config.yaml
objective: "v"
cond_dim: 256
norm: "groupnorm"
weight_standardization: true
lr: 0.0036
merge_dims: false
one_sided: true
grad_clip: 3.0
epochs: 7.4
Rows from block 10, named by matrix and row number. Rows with one number belong to one channel. Each number is 128 + 24 x the weight over its row's rms, rounded and kept within 0 to 255. All counts start at 0. Numbers have three digits each. After the name is the row's rms in percent of the matrix's.
# convs0: first 3x3 conv (model.mid.1.convs.0.weight, 128x128x3x3, standardized in use), inputs 121-127, a 3x3 kernel for each
# convs1: second 3x3 conv (model.mid.1.convs.1.weight, 128x128x3x3, standardized in use, transposed), outputs 121-127, a 3x3 kernel for each
convs0.11 101:129136109124134143099140116132088114127156124127134123153120127126126126073186117163124138135142145137160112165146118168137184133185158107105163102129134100113131151144104099121151125095106
convs0.12 100:122137140099132126113144123125161169126173152139154137112142156131126118125124142124124141136146155135140131100093130167135146138119158154139140123148109115122089104112147094065131116095096
convs0.13 076:118139123119126100100122122134121132120159109092121125149142144145121145163107171155141132130137121101097078154181196124155177143154120128154133125122106148121142141160131131151131097132132
convs0.14 084:151130145100154085141126162114109119125140133118110112099115168134130158151113119138114156177122139148115133133142145162133135125128160130130154138113119134145161141163144132111133104109107
convs0.15 082:109149141132159179112124093120101102152132101111129118125141082189119137100098104113126133137150141105152124130157162152172127128109140128098127123130117180137145131129169144146073159138129
convs0.16 098:114114124141158098140128150136130099124107133131102165127125134153140122113092132134121107125155137125134148134110127129154148151146156128120084114052138135117128166131110120154150116116143
convs0.17 095:122091120141120137150078092134097133150180121145121096129113104103095143179159147115148129135122135134130154113112134100128148150127140094170102163169136109149072151132117150099081124157181
convs0.18 095:162113121165122152127164146159119102158094097145118124136113156141157112174095158144140122139072125105112125135118104148124132120124118143169115114069126132081134125141126159111128125133106
convs0.19 096:117144146149134113139072087132118073127137091097126145131134103144133105185095146132142103115143134157132145158126153144137161149117117124168103191130098146132151120130114121113126116157105
convs0.20 100:150116098154155111126145154110110157112118095168134092107126130118112112153124118160117126145161177113126159150130119141088134136151157111120167116112122106093123114152121150121114082118172
convs0.21 102:090130091134114143189122104102147129131133110170165109114153141126117132169136128113104118156134144121094141171099115182090169140117114119157122128151113141146142153103088112129120085118150
convs0.22 090:125109113133128124121114138127150149186107111131150145129084127133103133144139096117138120144177105131132116093149186165120090147114074144147147124120097096120168129128138143091138084119127
convs0.23 094:125124141126133171115100171100105138142113111196117153159103124196098148178156158140105123131107112132096128145111098119138159136122117105119113141100117139183235101133108112146125116108089
convs0.24 080:132146130112177128075152158135079104097130099122117138089146129118153106150159121120079117117100118110189088125155168163152119113142125098137153125129128143149133138155111138087147122115142
convs0.25 104:155135096119172149116126145183154129095107124155153134125103140108082115109104110142185145130112126139073154141097086143096118133111194139178055094121122195143157142115092090140147140125120
convs0.26 115:141131114086130141108082092134125106120151121128188089155162109133109121103153107151143150137129121141127102160115136096142177087124114152131112138108089155161119148101128146147158124097142
convs0.27 098:138138094065128146113125115118131110085134092163125115137158113113126134137127124143163134126130111104090102115174108077132207197100143159136109143154092141088112126126131091124155152086099
convs0.28 104:158091121149121105162159157147121131166104107118167107116135126164171109117144110151130155155102129108131154123101113186112090126187183138152120124137080151142114087103118097168112145125163
convs0.29 125:121159137117101125146150166120139144131092121132129146115151118147121131129106134106136125122131120139099104113125136112113161183113156124114139157120108102178127135115117121142153145105133
convs0.30 109:165107136119133177154117123099109105124123103114141134173128186138122138125097139124094138169122095145120098117156143108142128177105128088105089152108139124133147129155150128169112135118134
convs0.31 083:109135145190087135177150124111121116133088068101104094110078097146114135129141101114144145123122125131103147159109135177119150174151157134083149094114163106127150154109139132133128144136088
convs0.32 091:103140208118107139120153168130117146098121147141114124094113100069126125170132110126091123116164101157160142125111152109149111136113142106077097095135122103054124159075108123145119148164122
convs0.33 094:173086145155115128146137181104129158144119115127112143106117120154091141123097105130128111136122112152137103117097168165107120093096175067127136112118118126074126141109177159149120127142154
convs0.34 095:144146123122155146136156112167139104117096127141127129141144139102151119130137161164149150134104128095146112128152116120147116128089105099160120142116171116179146119111143162108154148108092
convs0.35 100:106104123126116111120109114123106104152133152126107168122114094105104120130147140134118127130143112122139161120103162098135111141134149119098093159171155145124158104118137116116126098103151
convs0.36 109:132084144097148109074085139160140150106157115145107100151161112095140132092114116145138133139164153127115118152114166121126126110113135168133165124147114171095131118147178095123159103082108
convs0.37 106:171114137126099133124181119118139129116149119130112105123103129129119099146150086111142131154101154131117115158132153103115124145128189131158115123121122128095114130120123095139104169145192
convs0.38 104:142138124162132150134097141117101137108090106155113123133151153099120124156105131110114135159143121127139133172122150125147177089140130083078129163115131140132122128104134165193145116167102
convs0.39 102:142130127166106151099148107169125149156163119115129104152105151121127122155126165147123135135126148129162094104132130140112154122142084111167141109139133078134109119143100117125128142168103
convs0.40 090:144159169125145146135121139145073118112128143119112137118105152116146105145173118145129140130095150137135143096133158148130132174153161117137065121103142130073154128129152133125085124125160
convs0.41 094:086152148107103207107124144118138147101141104113128079176108181092117124170147110100175157139127118123137151139123184146100162180133160153126146112145112125140112142130166151093114096112082
convs0.42 096:104123137140121138121141201112112136146110127153086155079149133080109092147139106103104127183155125174167143111129143099189111132158163083143087145172101132105127133081182139167125154140131
convs0.43 096:157095147105102147105147205127174147111121105112114133136101169108119075090131103118134142111121137103123113128142161117151148102192125129158120117096108109141123118147130151141144104101116
convs0.44 119:110161165118111108109076136144154133133163119109141148147172140098132120118133150116088142138163121124117144108115145077124144107087145134153120164150155101126138148092154130162150112090120
convs0.45 098:149115134130133112166126122148124146115113135132113122153142131081140099130127146154122102192153114091134130126129146154125149118109085132168167111090139146140147129140112165132130139109119
convs0.46 088:120121119123140099166103097144083147119140113131097107148141137115132111129112122171104145126105125151153073108158098140135164177158114127112123135155143118113155156136106119096120162149132
convs0.47 102:107115177128094138173152102190150119130175121154160128114142127134136141118148106154117118142125148125142140126117145123125129165151096131111148088146105088156105112116126131096129163068094
convs0.48 080:132104135139149134131111100154096093120116092086120097182111125173153142093115101129119099152115122187130131115116105163176176105125101179112115164124097109120112128114121093135122130136151
convs0.49 088:161094105132101118118088089180119094144139140173093119146108125170104157143098145127126114126131137130127117144120133122129143147106130156129126177118162187126152112093126088099134103129133
convs0.50 089:118099120138112151095122130115109122167094159147119106153112151138114127182123109127138107111136143161138146114107127172104149151135132146134149173084141142152130137098110109127145089160124
convs0.51 098:125158104159137121154114122056109158130136137134158122068132123141137120118122130123124120103129118100115157119091075147161125109147132082094132163131095102169098113145094173135108138140141
convs0.52 108:148106160135116154119109134164103149125131200162123121134124132169153132096101208118133154108131146142118117147117124133114187155155129128100153160157148093101114114100125110140128095108108
convs0.53 091:142125122109124195107085103167117102108121107133151126123176137079143105140122118113140132125106129111142097126105154121155175148084186116153167148149135145131109136095140154108111109101185
convs0.54 109:150160120054109158135121165123174107126106112127113158146144088153151131105099136163119149089122149135124109108121154126071117131153157117160100125113135147129174134139143144102114140142133
convs0.55 110:116109159124115136106094108120108152140130149153148141159119113149104130137145114094118106096126107110151106092122125120102153131113134122098118130133187141147088117130132146110083136082165
convs0.56 114:085109173132136100133123156124130178137124093189122101120141159188118136104096131090101136104119131123102162095109124133133122158107168129138212101158064155120141084134143161130174141123103
convs0.57 113:150102106141150122145137138125120084102126111115152138093141102103124096107163140144099144116124105132129124100083123101126132095116146121141116117135114154157119151133131133131141147110116
convs0.58 102:156117122144090132083078125146095133142104119127107137163095153156086124103130120147128111132137105155152130127116144120114129129118115154129081126158115105105110117079133131146111161113122
convs0.59 096:099098092107107162140117120149135133127082102120163089128147126124116151154094140166128128131146120101109155097114139138118156133117126161116134124128089113126127115121129168113128087125136
convs0.60 090:159100144141127119109094089176139135136110156130128130116136145104047107126129118150107136150114113149105146161128104162145133125132097145100160139149132159149143102140107117120075122166085
convs0.61 097:132173108139102120172109140148132124139126123154080187115091133104106119137076135174093120163125163152136107126099129142102177146109162123171128151095128141117130125118090141150189083111101
convs0.62 105:119117113116103141119084107153111135136133119163120133094160125145097125170122121162116137143150131173126145101124150151107141121134129157136105150101129187130125092126104099135121140130109
convs0.63 116:117147127090068157147115155099114140113119087129136139113099141122132113102173099110148172122121121121156131111201164105150134117119156145146118110149151126132123119127180148111112135106159
convs0.64 114:122121129109128121130125139089155137137105124102124143152132109112132126130116140094138123148110131149123136116133123149139144104105153116124171194130108096111116131116120131087169135154126
convs0.65 109:132098125109142108129128099181136103092168118146164117132167141110147142118139133139123129114100137118118114163101134126124083094157126147130117162130126121166146108118110077096106128136076
convs0.66 095:131109157104120108136127088145134139132139134117100134127091166085139095157107173126164096145123138094140148156180110127143123107146107122151170118108120134137158105099094127141130114172087
convs0.67 089:170129127125131118141128157142140135094137099103134116149113105198178152065139123128144147115141116155128149142120120160148115143124148141116165103098131110147104117120144127153083129136136
convs0.68 093:178142085077108134087106143129147121121102134118111125126127122164160117113087160156150161151120128153152125135112139135123151151115135114112107133112159105130103121170127128151144173083143
convs0.69 109:127139104169151128122124099119111086113119125165133120098139131154103096122157087125111135151129146146092133150204151104091154130129114128108110120162102114139139140128148126165125125130086
convs0.70 107:070107128146136127153130133139126133102084090143149114104117116160133186143156075119161117149113136142113104131121139178151183147105132160107121101118093136134155120148120147145189113123121
convs0.71 096:133135129169126119121150106136158082095083168145157122128140120162119194100120137135137117111142133177159182169096118150142123087137144136164104093103121136131149120108108150163111142139156
convs0.72 117:160106158103158118084154124154117134075135091109149191135108116093143101136148123113129124130076125088157106140098149098145150135142142142112125121089137126099155151068123124124125110152169
convs0.73 113:103144118133126115137104128187145135166120120120165125133110116148139113154138093146108112147140124139122131144147109130120113105090102148196115146130114138163134158129116141121118131095088
convs0.74 092:104106141144118089155135074128137160124146125161133126179126131152115131147171111156132153156128148132139169087089113126101080104128120154166137135160144106117160130101159128151184117161125
convs0.75 090:172082102125135121137093167144124110125113137127091141126099170187114129107109123150133162137172161140121201166113191113124144150114140117127129149105148104121147188146109133095138128144131
convs0.76 116:150108158169165094103152105136109123137132133127127093173107171164146134149125117110161116170127149142115084150150117119157108142102129122106150128098132119129082120149137187181127128095120
convs0.77 099:144140119167128114186131117110131139081109151138159126116135098081087156152120127106109116133163111112123106108130124147129096131142131099168109105140136113119134125095105128145139146169133
convs0.78 105:179096149102160114157096123137135148131149105128177114204112127117150102119130087148135124142102104134124088132127142143106106142137153141095173132140091150132123133137102132099123169116128
convs0.79 113:167082129135113146083108150146108115142120126137148120102138152095128091141101107126153096134126131107152128154132188137147174129181097174132098143096177083119148098137146127127111124130110
convs0.80 105:101164106102133148125122107113117110148090177162127135093110116113139130116127110143122142150122121204088131142165119138174120129085128122116115160103174147111123108175125138136089112154128
convs0.81 094:127152126140100108150116128113154178135117136156164116097076157140123119151100125158147142136103129144122131113148095106086123110145122147148129150133125121170112088135129098113110114126122
convs0.82 098:120104099145124113174150118086149130138097146112114137133160138135119159145131127180111116115166086124152121089156127147159069131119108146152147172109110118104137119168071109141164134116132
convs0.83 078:148107153126131090078109090136102098105146120121098150155131149144098130159130123136138120162094152160118114148114122149133142128095095139153179158128161183112116122126135151144108113124158
convs0.84 081:139150161149097118137130109138083090081116096109123143154139194152129133128169149146113165127129171125176159177151145099128130125131083144150153143159124176165155122099105096132140121153094
convs0.85 088:128134156125087106149118097113115117119086115118118094138142135145151186177113141166155169123064132136178149167128157134100120136162158113120097178122118138100160109162136139119113155128117
convs0.86 110:150103114135127076139144121149147119077192155144140104105124122143158121118137095155116140111135106122154130136100130108158078153150109129160128132174149130104100167131117139134105140139129
convs0.87 105:130111093122111122165129154130133100129132119147117116099144111157162167110104105141081112127128124211140109107087110136131168167133117164139102134104137165121180116117093128141165127150067
convs0.88 090:143091127094142133179099119117129093122142096125095151123187133100157131144103135153161128095125078125110138110112165112131092130121098132144101107167093122097158119122190094138104125141104
convs0.89 107:121145137160131137121093130174113117099111121116113109117124091111144124143116143116114153128111134136133133110144131142080136101111097159127138107096087106110150108109106135116122135157109
convs0.90 104:158138152119112100102139127160111163116163112145123169111102128134156146125164129140110124099132118152130147143115125106116148135127163138114133131167123132126119121142104089065143106135144
convs0.91 081:134137123115139123092126108120140123111151116117129058126109100159095147130112153151140141116122132184105122127159105159159145119108151148110137154134105147172109108150130109119140129171151
convs0.92 081:128145156111107116120152082155091160118130124116145142162140152121121144135135163113139138137118137107110157105126130126123128098162163166139110114180157116136155106139118120133092130120152
convs0.93 091:164152142116127083110096110151125156120123149114134185119166173089102125125130171146135164106135117088123133106145123105160094106129186100140095113127151124124167141124113128122096099122107
convs0.94 106:085144118167091132131116079114116111152153140195177177149120138182117133090142177166131116119115123116149104117136125144114100138081142113112117118197177124140163146124134145124088139102149
convs0.95 108:136148087163117099140080134078133187127116128150129138089130120129114155135156107116110133125140141144148144112119107170111100085115179096158216186121158159142143105120131139128088126119160
convs0.96 105:193175139154154130106127137073122101123141164122120088143139124123140113127115093147132118105115114141126123130122141167172099139119101078133108124114120111140090151165153189144132140129093
convs0.97 097:112151119138143095128125118113097187178145117155120152116115126169165124121126172109104117119139143139108125089101101136153107138105127107104155126164070116120115099134116139168142187141109
convs0.98 115:143117112123073172144179151162129152133131084108099117169173157177110126108107133116087147141117120153156144125109126113095164136172156132136120142145099128124123130113121088110155134125126
convs0.99 102:155151103129140142062145187086125133137137075128147165103156142119151134121142103137149161104142134117148118159144130128150162111130136101130124114109100129142199167144142141113168067118134
convs0.100 098:163126133155159122112138157127108075100132116130148145177131099079140102090127138134106152158109096128118106134134138099118111152167126138093078067177166122134161168164152181141112142137134
convs0.101 087:138140109158099149114128139125155135143124116134158106160166163122114147116105136106125134130139180137120107125121165137128104139126173100145126081085169096103110142117155104107141106091134
convs0.102 101:122103119138134142153081116176114108185165163139078163159108113138162132138105119117110087108109115119160088117138121138128145143143123139110130110151165130087101137133107129095126125146146
convs0.103 083:204111176128129138096119132116120110112099134155112151140125110148095119109142167151183114135107138151104129137121139120170152087153113124091071093110153155110107138146163141093141151139124
convs0.104 096:100130132114149144136150109151107097130113135133169113129151130175122123156128159080142121134113118151109179142121132135120154167145174145137122108128109159123117128127126100144149099095123
convs0.105 088:105126115180138163140115164110107086120135096088084129122084154196174174131129135122122132147105172119137137143140151151130152123158157151112129102115111110098125137116142128124139111144121
convs0.106 091:130155100113121167125117154153129077125125171103097109161140106131134181150096138130147125096182093134148144127141124140096181153168144166112091124148135138182129146119161122106140132110129
convs0.107 111:136143081145148101137158109115148124103134186120161101133123130128139156141128074130129148132112108132101147154106120145102112119142108110133137125110167130111126118126127118153067123156090
convs0.108 110:135127131108153136160134097123141081125110122144119135125093086119124112138153173130145112103122119152131117120140116157146087129132126116139093119111126164176152132124091131126102077126084
convs0.109 103:089126134140136158167086113110133113108131188140133113112118108140128127141139198102134131113134117133127123127133110102102096147094102143107108112154133145119111122108129119171099146112128
convs1.11 075:153125124144138097134104148170128102085125089086135185141111052086114156096168138143107129111117111114136101136138114117171155163133153159083100133080128109169172145113123108116110160105121
convs1.12 117:153140124127150126146152128094129094127105118130079142076150101122181120178145122153122107104121130099144144154116135146157115116097104140136145129140128098106145125107149087117132116126131
convs1.13 045:160123141133141146124114084096102059082144150063152070078134071056058155040082106095138106119149144105127156172140146156149129156137134157135160066115131114132128130167116127168175093132186
convs1.14 068:153149111116145105117124149052100100139094125104128153060059062185056097150118195149135165099136125128149136139108129131136164150146133114131120156117127149086165154106140072126174127159111
convs1.15 040:134146164155143136128091160064093037071114169105164087073077135111131123086096130116141153123147137095126120151164151158145143179163178169145118166121141146125124119140139114121159071120180
convs1.16 099:151144136129124109099124155088124115124122117124113179169103129188122119120141200137134131107121136175147133141128132123106163162125131126077141121126108123096143164101103093117135145165127
convs1.17 104:104131147120121117146125111115168188143084111116128131101083087102125157128076126165151143106105111114108098131120171154097153139144143124140147139143110116096127086164157122113124140133136
convs1.18 085:122111130120109129121140135113090162107095110080129175144140112108065102108126125128126165124142142162107103149118130159127152135125121127131166120117172130125154143156147096135122135166117
convs1.19 097:145105120147121109133123082106131118095119139133158136129128101106179116156165150119121121120124136112106107141157119147121123120151093189130141154119117136116157151147126119117152120134121
convs1.20 105:122108115123116103143142126097091097117085115105106136158098131150114113165113085162167150140141137109118128100105079149146142154132147134113172156165133091110133129153138128139167158139114
convs1.21 102:130126110136137130132142114149065129090110124130139143058136122068113173154066124122158105105147099109102129140102134141122140110120150113066136115134122081088152126113149130116133125114140
convs1.22 080:121129147108133140131133154115132214139154151148149116162068131030106088147119143170173119145109113128095130142104137126148164139139136126145154123139135153133151183147097114135176129110130
convs1.23 097:149113147122126129114115135108121166140130102129085098140096146153119130114094097093134153099130125116154136142112099130134141137141166078145143130084141113093144162133118115146156117111191
convs1.24 035:134139149130116151105127159060087020105123129086180115112116069135137074128096176132141143123128134148137110180150167161155165159156159120144134109117134102132129108130163143139136138142143
convs1.25 105:144133123108087106090136124116121113135130183151128100167127171105111126105138134171155143155163139151125113117111111115119112132151130128105118126123158163105154172161131083112139176109119
convs1.26 127:154140103120119086102128114147109124101077141125143205147115138111111130133129156148173139140134110140124117151122084109107139110077111112088133123132125121105159105152124076104161138086131
convs1.27 077:148135116137131122141144127129145048096140114075077117051104074152086125143104108089125132094164109110124154162157122132146115121140121166106157132134154077108128163115123089133142125160140
convs1.28 125:106110116121107125126125133127089178130116133112106159075131073130131131146137159133169138139103072105087127121119147139092131136111139089070156098112116103074186105111148121080128121151131
convs1.29 137:144134146133124112112112139103125171130110093115127157110145142184112149132153146124148170100123149143140110111110096092103136151113153133091152136094153111098129128108124086109139162135126
convs1.30 099:130126128134144147119127123139125073110074134116134119127125112115112154105105133125128124116121148151119099138139096121158130129117129165141116103137119122184135137124087115146117154079158
convs1.31 039:135123143141128150137144155047091066130124135111134103083065148115098088134110072143167154094113141125107124173158145133135165155142162093111150169117138153109139154111130112130139125127105
convs1.32 073:143126115152123108119125132077066023058110142095162121051139108145155148142146143149107138106144153090150142123120135159125128104123112148135137115146142076114137132109152099129136096156183
convs1.33 089:140108124144120087122120126134147145119094128098091193162117118192103130127182109131152141130100094150142120112104116125129134146111107104075109181091115127096151126083128129123120164150115
convs1.34 075:120138156124131128090118122143106108072148101102161118100102069076099128184153122109138131125124118148116146133163152128128133116111118168113092090151142164107102140150140116117110121102125
convs1.35 123:092132188113130132130116128097177237141140116134136146132113112133148151108132131183140154116105154117131111104155167113114158139133140083148181148115151114135124123141177067089126127127149
convs1.36 132:123140125140101130127121124124118110099093092097167151111159093112119080180177180132101115076106117175139101144140133143140140087091044118149134104102142141115114141111120066109131179145108
convs1.37 105:165089088149147147128121097164067119090138128154095101149113133082185116178176158102154113123122113084114143137099120166122146102118106114123141095135111159101181132097149166128121102152137
convs1.38 107:140147118128100064119105083110129088103079101128156168087108113092128119174166157137130125087105122156166113134134129149124159126107090138112100093118129127129176141133152099109147157149085
convs1.39 100:115116138111119153113112146116162121125101142163159144176092107129097141160151180141122116130139133124111145121117113146129140124099119169169106102089135172124147151146106080135118171162142
convs1.40 044:136155123108133148119126156065132061095139131084129087124136028117103069091137153098126126125109124148116128153148158130146143158141152112155085127170149154106156134126123152128137124125160
convs1.41 075:144133130120130130120127121074112091098097116084077100182094128080100122137231160145128090104118126154135123140118111131124138102076079123123122107092138136147132161129123102116107132146110
convs1.42 070:119131144123127143128143154111108189156121155130184157082093094116107129069109182168165183133138143168149105131128134132127160142137142126082137123044170149118160149190102128129123116147097
convs1.43 090:128124128128137114137167131121065095099101110059112185136096113180147127152085147128132166108127099145151129143113118124102131144129144141123132102172061135109144149174133090079142143123132
convs1.44 154:170120106158144122127093116128112109123110107123113147128116145109122120161122180109130115090104121121162134162122130158155152083068051114132114117119106149126140172103139128090144127153119
convs1.45 065:151128151086126154130147153112163197146192235142138144148106110137118100126204083129135143131137117137125135165140140140142141135143157128107141151119158130173141175158097121128120095124115
convs1.46 058:123136118130104133135133160087156121164100075051115119107131132113112145139152156138097150081133113118126106126135163121135154135129114105107169130103177112123139101098145095155118136121118
convs1.47 094:142155133145123108127136142138035180133131115101120153117126170153125099105066145131118179103122126102136116149144135144093174131101153126108169115110144131059165137162159106103154123134082
convs1.48 075:131142130141114133129119136094137198137131135120183142109116118135041124213190176143144144119136129110123100154145147145148154141101116119133143146100149139124128161151135071099123149136160
convs1.49 086:143133152101106148103118120082159160141119157137151159150092102190129105168174167131155138052108135114051132151134101169140142133114151120155099115128162142074145166116123119109138142096159
convs1.50 086:149143145131103118136118120105075122133096086102118127122084140215126160136076092118123127082137139162145122160136130135102146152112159149124141140126175156097152102142134124112155161107124
convs1.51 099:105128119140118117127127141123142168129137149154201167116116144095091121161159128186139172161107127120120144120135156153141166141117147080128151124141135114125110108122170154124122111106125
convs1.52 103:141158179146133151113123142132153108104181145104142128155089145155076085094114116146124136142146149118144158134152146160099136148122160184135135131183102101141111139140148125139087137144137
convs1.53 083:164121119138143123126141124120158071116107154183170142119140137143101133133108162122161122118132115124109088141141139134159122123132098141089114115115149109101158127136155124161103151122135
convs1.54 109:153134123113137100113119142106108127124107143124104138174095133164092138119100131106137160142107109172117133140118124112117113151119125103080109130100146147076156141135179125125122138134133
convs1.55 132:120140199113143165128135139124169239154145162159136139111143147164139153137136107172167139128118137096126142144144168113117121119150158099132154134150145079130130147164156113134087087105139
convs1.56 115:125164150119140147104151170116189192166132141090151153177104130086100133141104127160119103146118127131136137125106091119108122121110154138085115139109141144144135194121106115126100130114135
convs1.57 143:134152115139107098116084104117080191149105137085107145159149135152146143101072156125108162137140118134147132141126122120063130141129122115130127113093113130096173155113152122114146094153137
convs1.58 095:123122148116109127118114154089092093088147146099120111140138089146084129124119163125131148124136106146102119144102124130116150126105167114130136113097126140123181124126132118106120111144140
convs1.59 091:123107118130105100110118172084069137096091107158140143133112091100122096180122152161155151123131127103111118160125110130132176131112154114090200166115165120082170156161124084103175110138105
convs1.60 058:143117133138153129135126144087136166129155128125128127129111109130141076165119142132114109122138100102090136159143121161149133121143157099144113133162122158123160155119119147152128137162168
convs1.61 076:131144111119124135139142172143156186130142181144154162170167094115118179135130186154129122103120145138157128135108129142135159134131160088116162135088127158128147182123140085154143112152131
convs1.62 137:143153108121116094129123127121132127157116175127117116114101115110145128191103154120146169132133099101112118155124140152099157105109128130120133127138114110049178141099156135084137106157068
convs1.63 136:113087114123132114140122099123088121134102100083099095128140181137106134140130122110140128171122140121094138125137099134116084118096146119142143130127112140148124125124109110144110097099180
convs1.64 121:106117132117132117132135144110146195116093104132150166089090131097117091097140118169152139131113126120123133113118118118126159129124159103099187110112156118114130085119148083082153143138147
convs1.65 139:139120097131107114116115121126078167122116119099119166095122106083125119153095123130154180102152119112133109143098134146085103109120142110107099109105105114053167129100158123099157101140089
convs1.66 062:127133125114113138114135155033140083088085155063158108137109086168144126090134104159136137119130098128103118129078135124127121143158150111195121124093119158164135136110122100128128118121191
convs1.67 075:152148136126132115113122141094119182189144174075099116168117083182096111110152135128132107104116105143131116144121116125140139159115128140122102161102124160099136147111168127117119147170137
convs1.68 067:100138139113117127122111118093084118105135135052131131119110099094131086094202172128146119135126099132105095145148142124136148139130121120112156105120170132180156085167106084101157145137103
convs1.69 113:113114114132135127144121127149088161125149119148155127132084112147138123199077091141121129133110140114167121128136130143122127131105149064130156156119112126119116117121107143133139109081145
convs1.70 109:134113115117091132118123114127094207105066125111094133133142175098135128143123135147134152113142141134144096140137120128116174120114113107094157188095141142102155151163132083106173112134101
convs1.71 101:160133133110113101098106148132097130143129141083103164119115080177101132134115168152117160088145153147117128152128134106112146157106142142096117105146115137083216151142136121098109141122123
convs1.72 127:129110109157132075111125091099107091115132122061127133117129126137163123155109153108145117090141169125118119166153104132148086072129096157150132119079102101109145156122105107144147100130156
convs1.73 137:119115130116120144135106123116067195125142150109111110104156137086071140134086177135136145125148134113129124146080146116109159134106130104121166096110115124100151156112124105149121122103164
convs1.74 073:153127146146128141098125148120126125114070098116150228117064063130168114164118153115130126084128114096101121166140138180154158086102124150128124111178097138143192138101112121128130084186146
convs1.75 080:129143150128144133138135137092129146122078131112165213137073106186154185170188174144127123095136082137106102128094130125140113141087134142137083170117123171114167148105115102124123127127113
convs1.76 119:118132134155114116111100092114092125112128087155104123109118114110071125169147142143131121123123128168150091142149141146114135101087119131125123131114084119132117135150161116114109160099155
convs1.77 104:134150150109157151120136162109153171085120141131112137099110110130150128156188128198146123119111147114087129132108126151123167108128141109173147134141129139109103171081106092097123081138132
convs1.78 104:129159113110156133112136152151153134145158183171170175121161089139152142144152150147126107127133118106103104164111115132140121106088107122098094156135160145081137167107152145164121088115096
convs1.79 123:153113078132138123158124076136094094103123113113159124146136125137149143117143161109105130143102130076127137131135114166114106110152120149107124127126106158093160126114141171101136123154113
convs1.80 111:118142169138130139126100131121130156093118104121130118119077118174096103137127173157127141117157117144115114164111171116116146131108132103131182140162116129140099118117166120078070116157123
convs1.81 093:139132108150129127127119100100112127134136124055086162111090151124097143151069170097172139141116129100135141159140117141104142108112131133100153094122105131084169131162143125098147121171129
convs1.82 090:123112135110114154117141154086128182151228163175071112097157165069114149188155142172159166173131144123102094152099158145113192130111137103148104164152105149151151167120123147102176088154096
convs1.83 057:121131150128132141118126132110189166144163188168151161105146076140123148143133183152150150144139120134120120137127151151148135141137138119143090127117146159079143165111109119155079143135140
convs1.84 054:149150124117124136097126162092136097144114145121136101099072147140087120155163156138125116128114149114129133160117131142145157135148161049174138134139164133139165155126109142119101152114102
convs1.85 056:122147153135122110144131146122158130110106103141119122096083091073092073190146135161151151142132144095133113171167143149165148143144137122105153134145185101119136105182162141124164119140106
convs1.86 141:124130111129144111132121103132137142151113122088136138093099097127171061137142178118128120107140140133119124137119146115100137116124107144128118094112094112085104130120143099081124143187115
convs1.87 125:126155145099098127106122148103146167131135102116128138152139094128143145101118160156119139123107128139113101132107141102105129139125123082112109146121193138103153143094165092099140099116125
convs1.88 059:154149131113136138090129166049080089087111156148097120133070172125123124116112110171135116144089110117127111157122152136128140159156151089139126142110150154113152193095116159153142115196113
convs1.89 101:111101130111125139126133137128134143119162123079105103171139180111126120133129133161137114175146158139134138127106083141115155147156169117174143112137182138138129137163079096142150086121155
convs1.90 103:101092125118114144141123113150112171081062133109147122116109100126125105151113125193162132132131127102078118129124138140138122161112147082139163139142155106137124088115182122144098148119121
convs1.91 064:115121127100109116133095133052097129081117100134121087069144111172057089178169137174153141087139105108104147154118142139137130150105140119131159117135154134122116165113171081163123119114140
convs1.92 074:124114129118109151095100125083127136103097164083204118103102091135078139125085164124122128116121121126118135133121124118155142111095162111141107167112157117139152142144123092162110175167175
convs1.93 074:133123148156145155112086141077079108118110161015150121150100072131087116108140191151117150109122119127141117138117125130127140129111135116133134129099148117152117168121139102158102166171134
convs1.94 134:126142177126120140129107145112176185125095180117145121112116177103140166076122119191120115087122129114126122125135132103097127133135185136124167169141145095142135148151119133127146127095143
convs1.95 105:151132100141152126116124149121124108120151166163127161141095105103121090165140113142142117134092120098125151141141114125115156120112126106062112123146144143101155138118145192095130115161108
convs1.96 092:129143137157138123140113125107119096126092087108182123142156087181082079177181108113121119106088140193135118145154141146149130128101117146154133140094109140129124123156109118118135197142122
convs1.97 108:116102145137116145135132124143126177088096162138186117105087158144115127124124134156142118106107131128124113121098128136147138134125156093160176153118165129161141102129132106166129150101161
convs1.98 116:142153110107137141140148144120131116159125146105148154147121127180116151100096116110164154142111137150144107151127087123129153173110123131102101166103143178118143176147102124141151191145104
convs1.99 104:121124132118148102149121116088076086095126117110117113209078118150139109099081142111148103121119145154166117096115081106125100149138144136142121135089114173119121135129101152128161166147133
convs1.100 092:140150148123137121100115113109125175161089100081124162156111111151142111051088169137078151101120133149124106153134165129119134132138129104137083095146116084132094188113133119139122119132142
convs1.101 073:127120143144137137155118143166119087126104102033173155150131045147102131159141169130087110101117119079123135100083124182126112140138125168122123109126126142129136143121102156131097161178162
convs1.102 099:112143145131138159130135129139176147147151153127107093126133130140138144132175162163165125097123136143119149140108138136122108131116119132175113100108167169127123125136113096161085168148169
convs1.103 063:160117109137140110117103125131147071106142132125123097119100096083059141167149210119141124115158137109080134149143131146140127143139136172107088129150144169129141152138124158161121131112132
convs1.104 086:129119138135118134146116103123094122112124078110080107123058136155108152162099101117162130100129107089155129142154133143118126149131135131100197104129127094102129121155112120076122152117135
convs1.105 075:153136135126162111123136144097062120209153144094142156165121138203123091094127118140126141087099098170151115147158154129131159128119126142102140134135113101125137165119141111100127165152123
convs1.106 073:147154166125150127115110107125138107147118126082120157128072134173095105133127145139160149096132129120100103196156131110136151139094146121136100125125125150065106192139117119106142163121127
convs1.107 124:156152138128142148126141136153180103090097170142143141206117113132089127158132114161118115163160134154113126086105115123134135161136123202090131137126134148080122131093120149103128161170120
convs1.108 135:140157140121098102126099128108103182137113141124127143112116142157073163107077149110140149100125150120152103162148125118106127144115143096103117150117137147058166132156170116097141124113114
convs1.109 109:098146170117125141113113160112184154155117121133140151077118134093144153151134124189132166133134136079136114149125136133123156095170145122165155155119161119126121123116123102123121116147112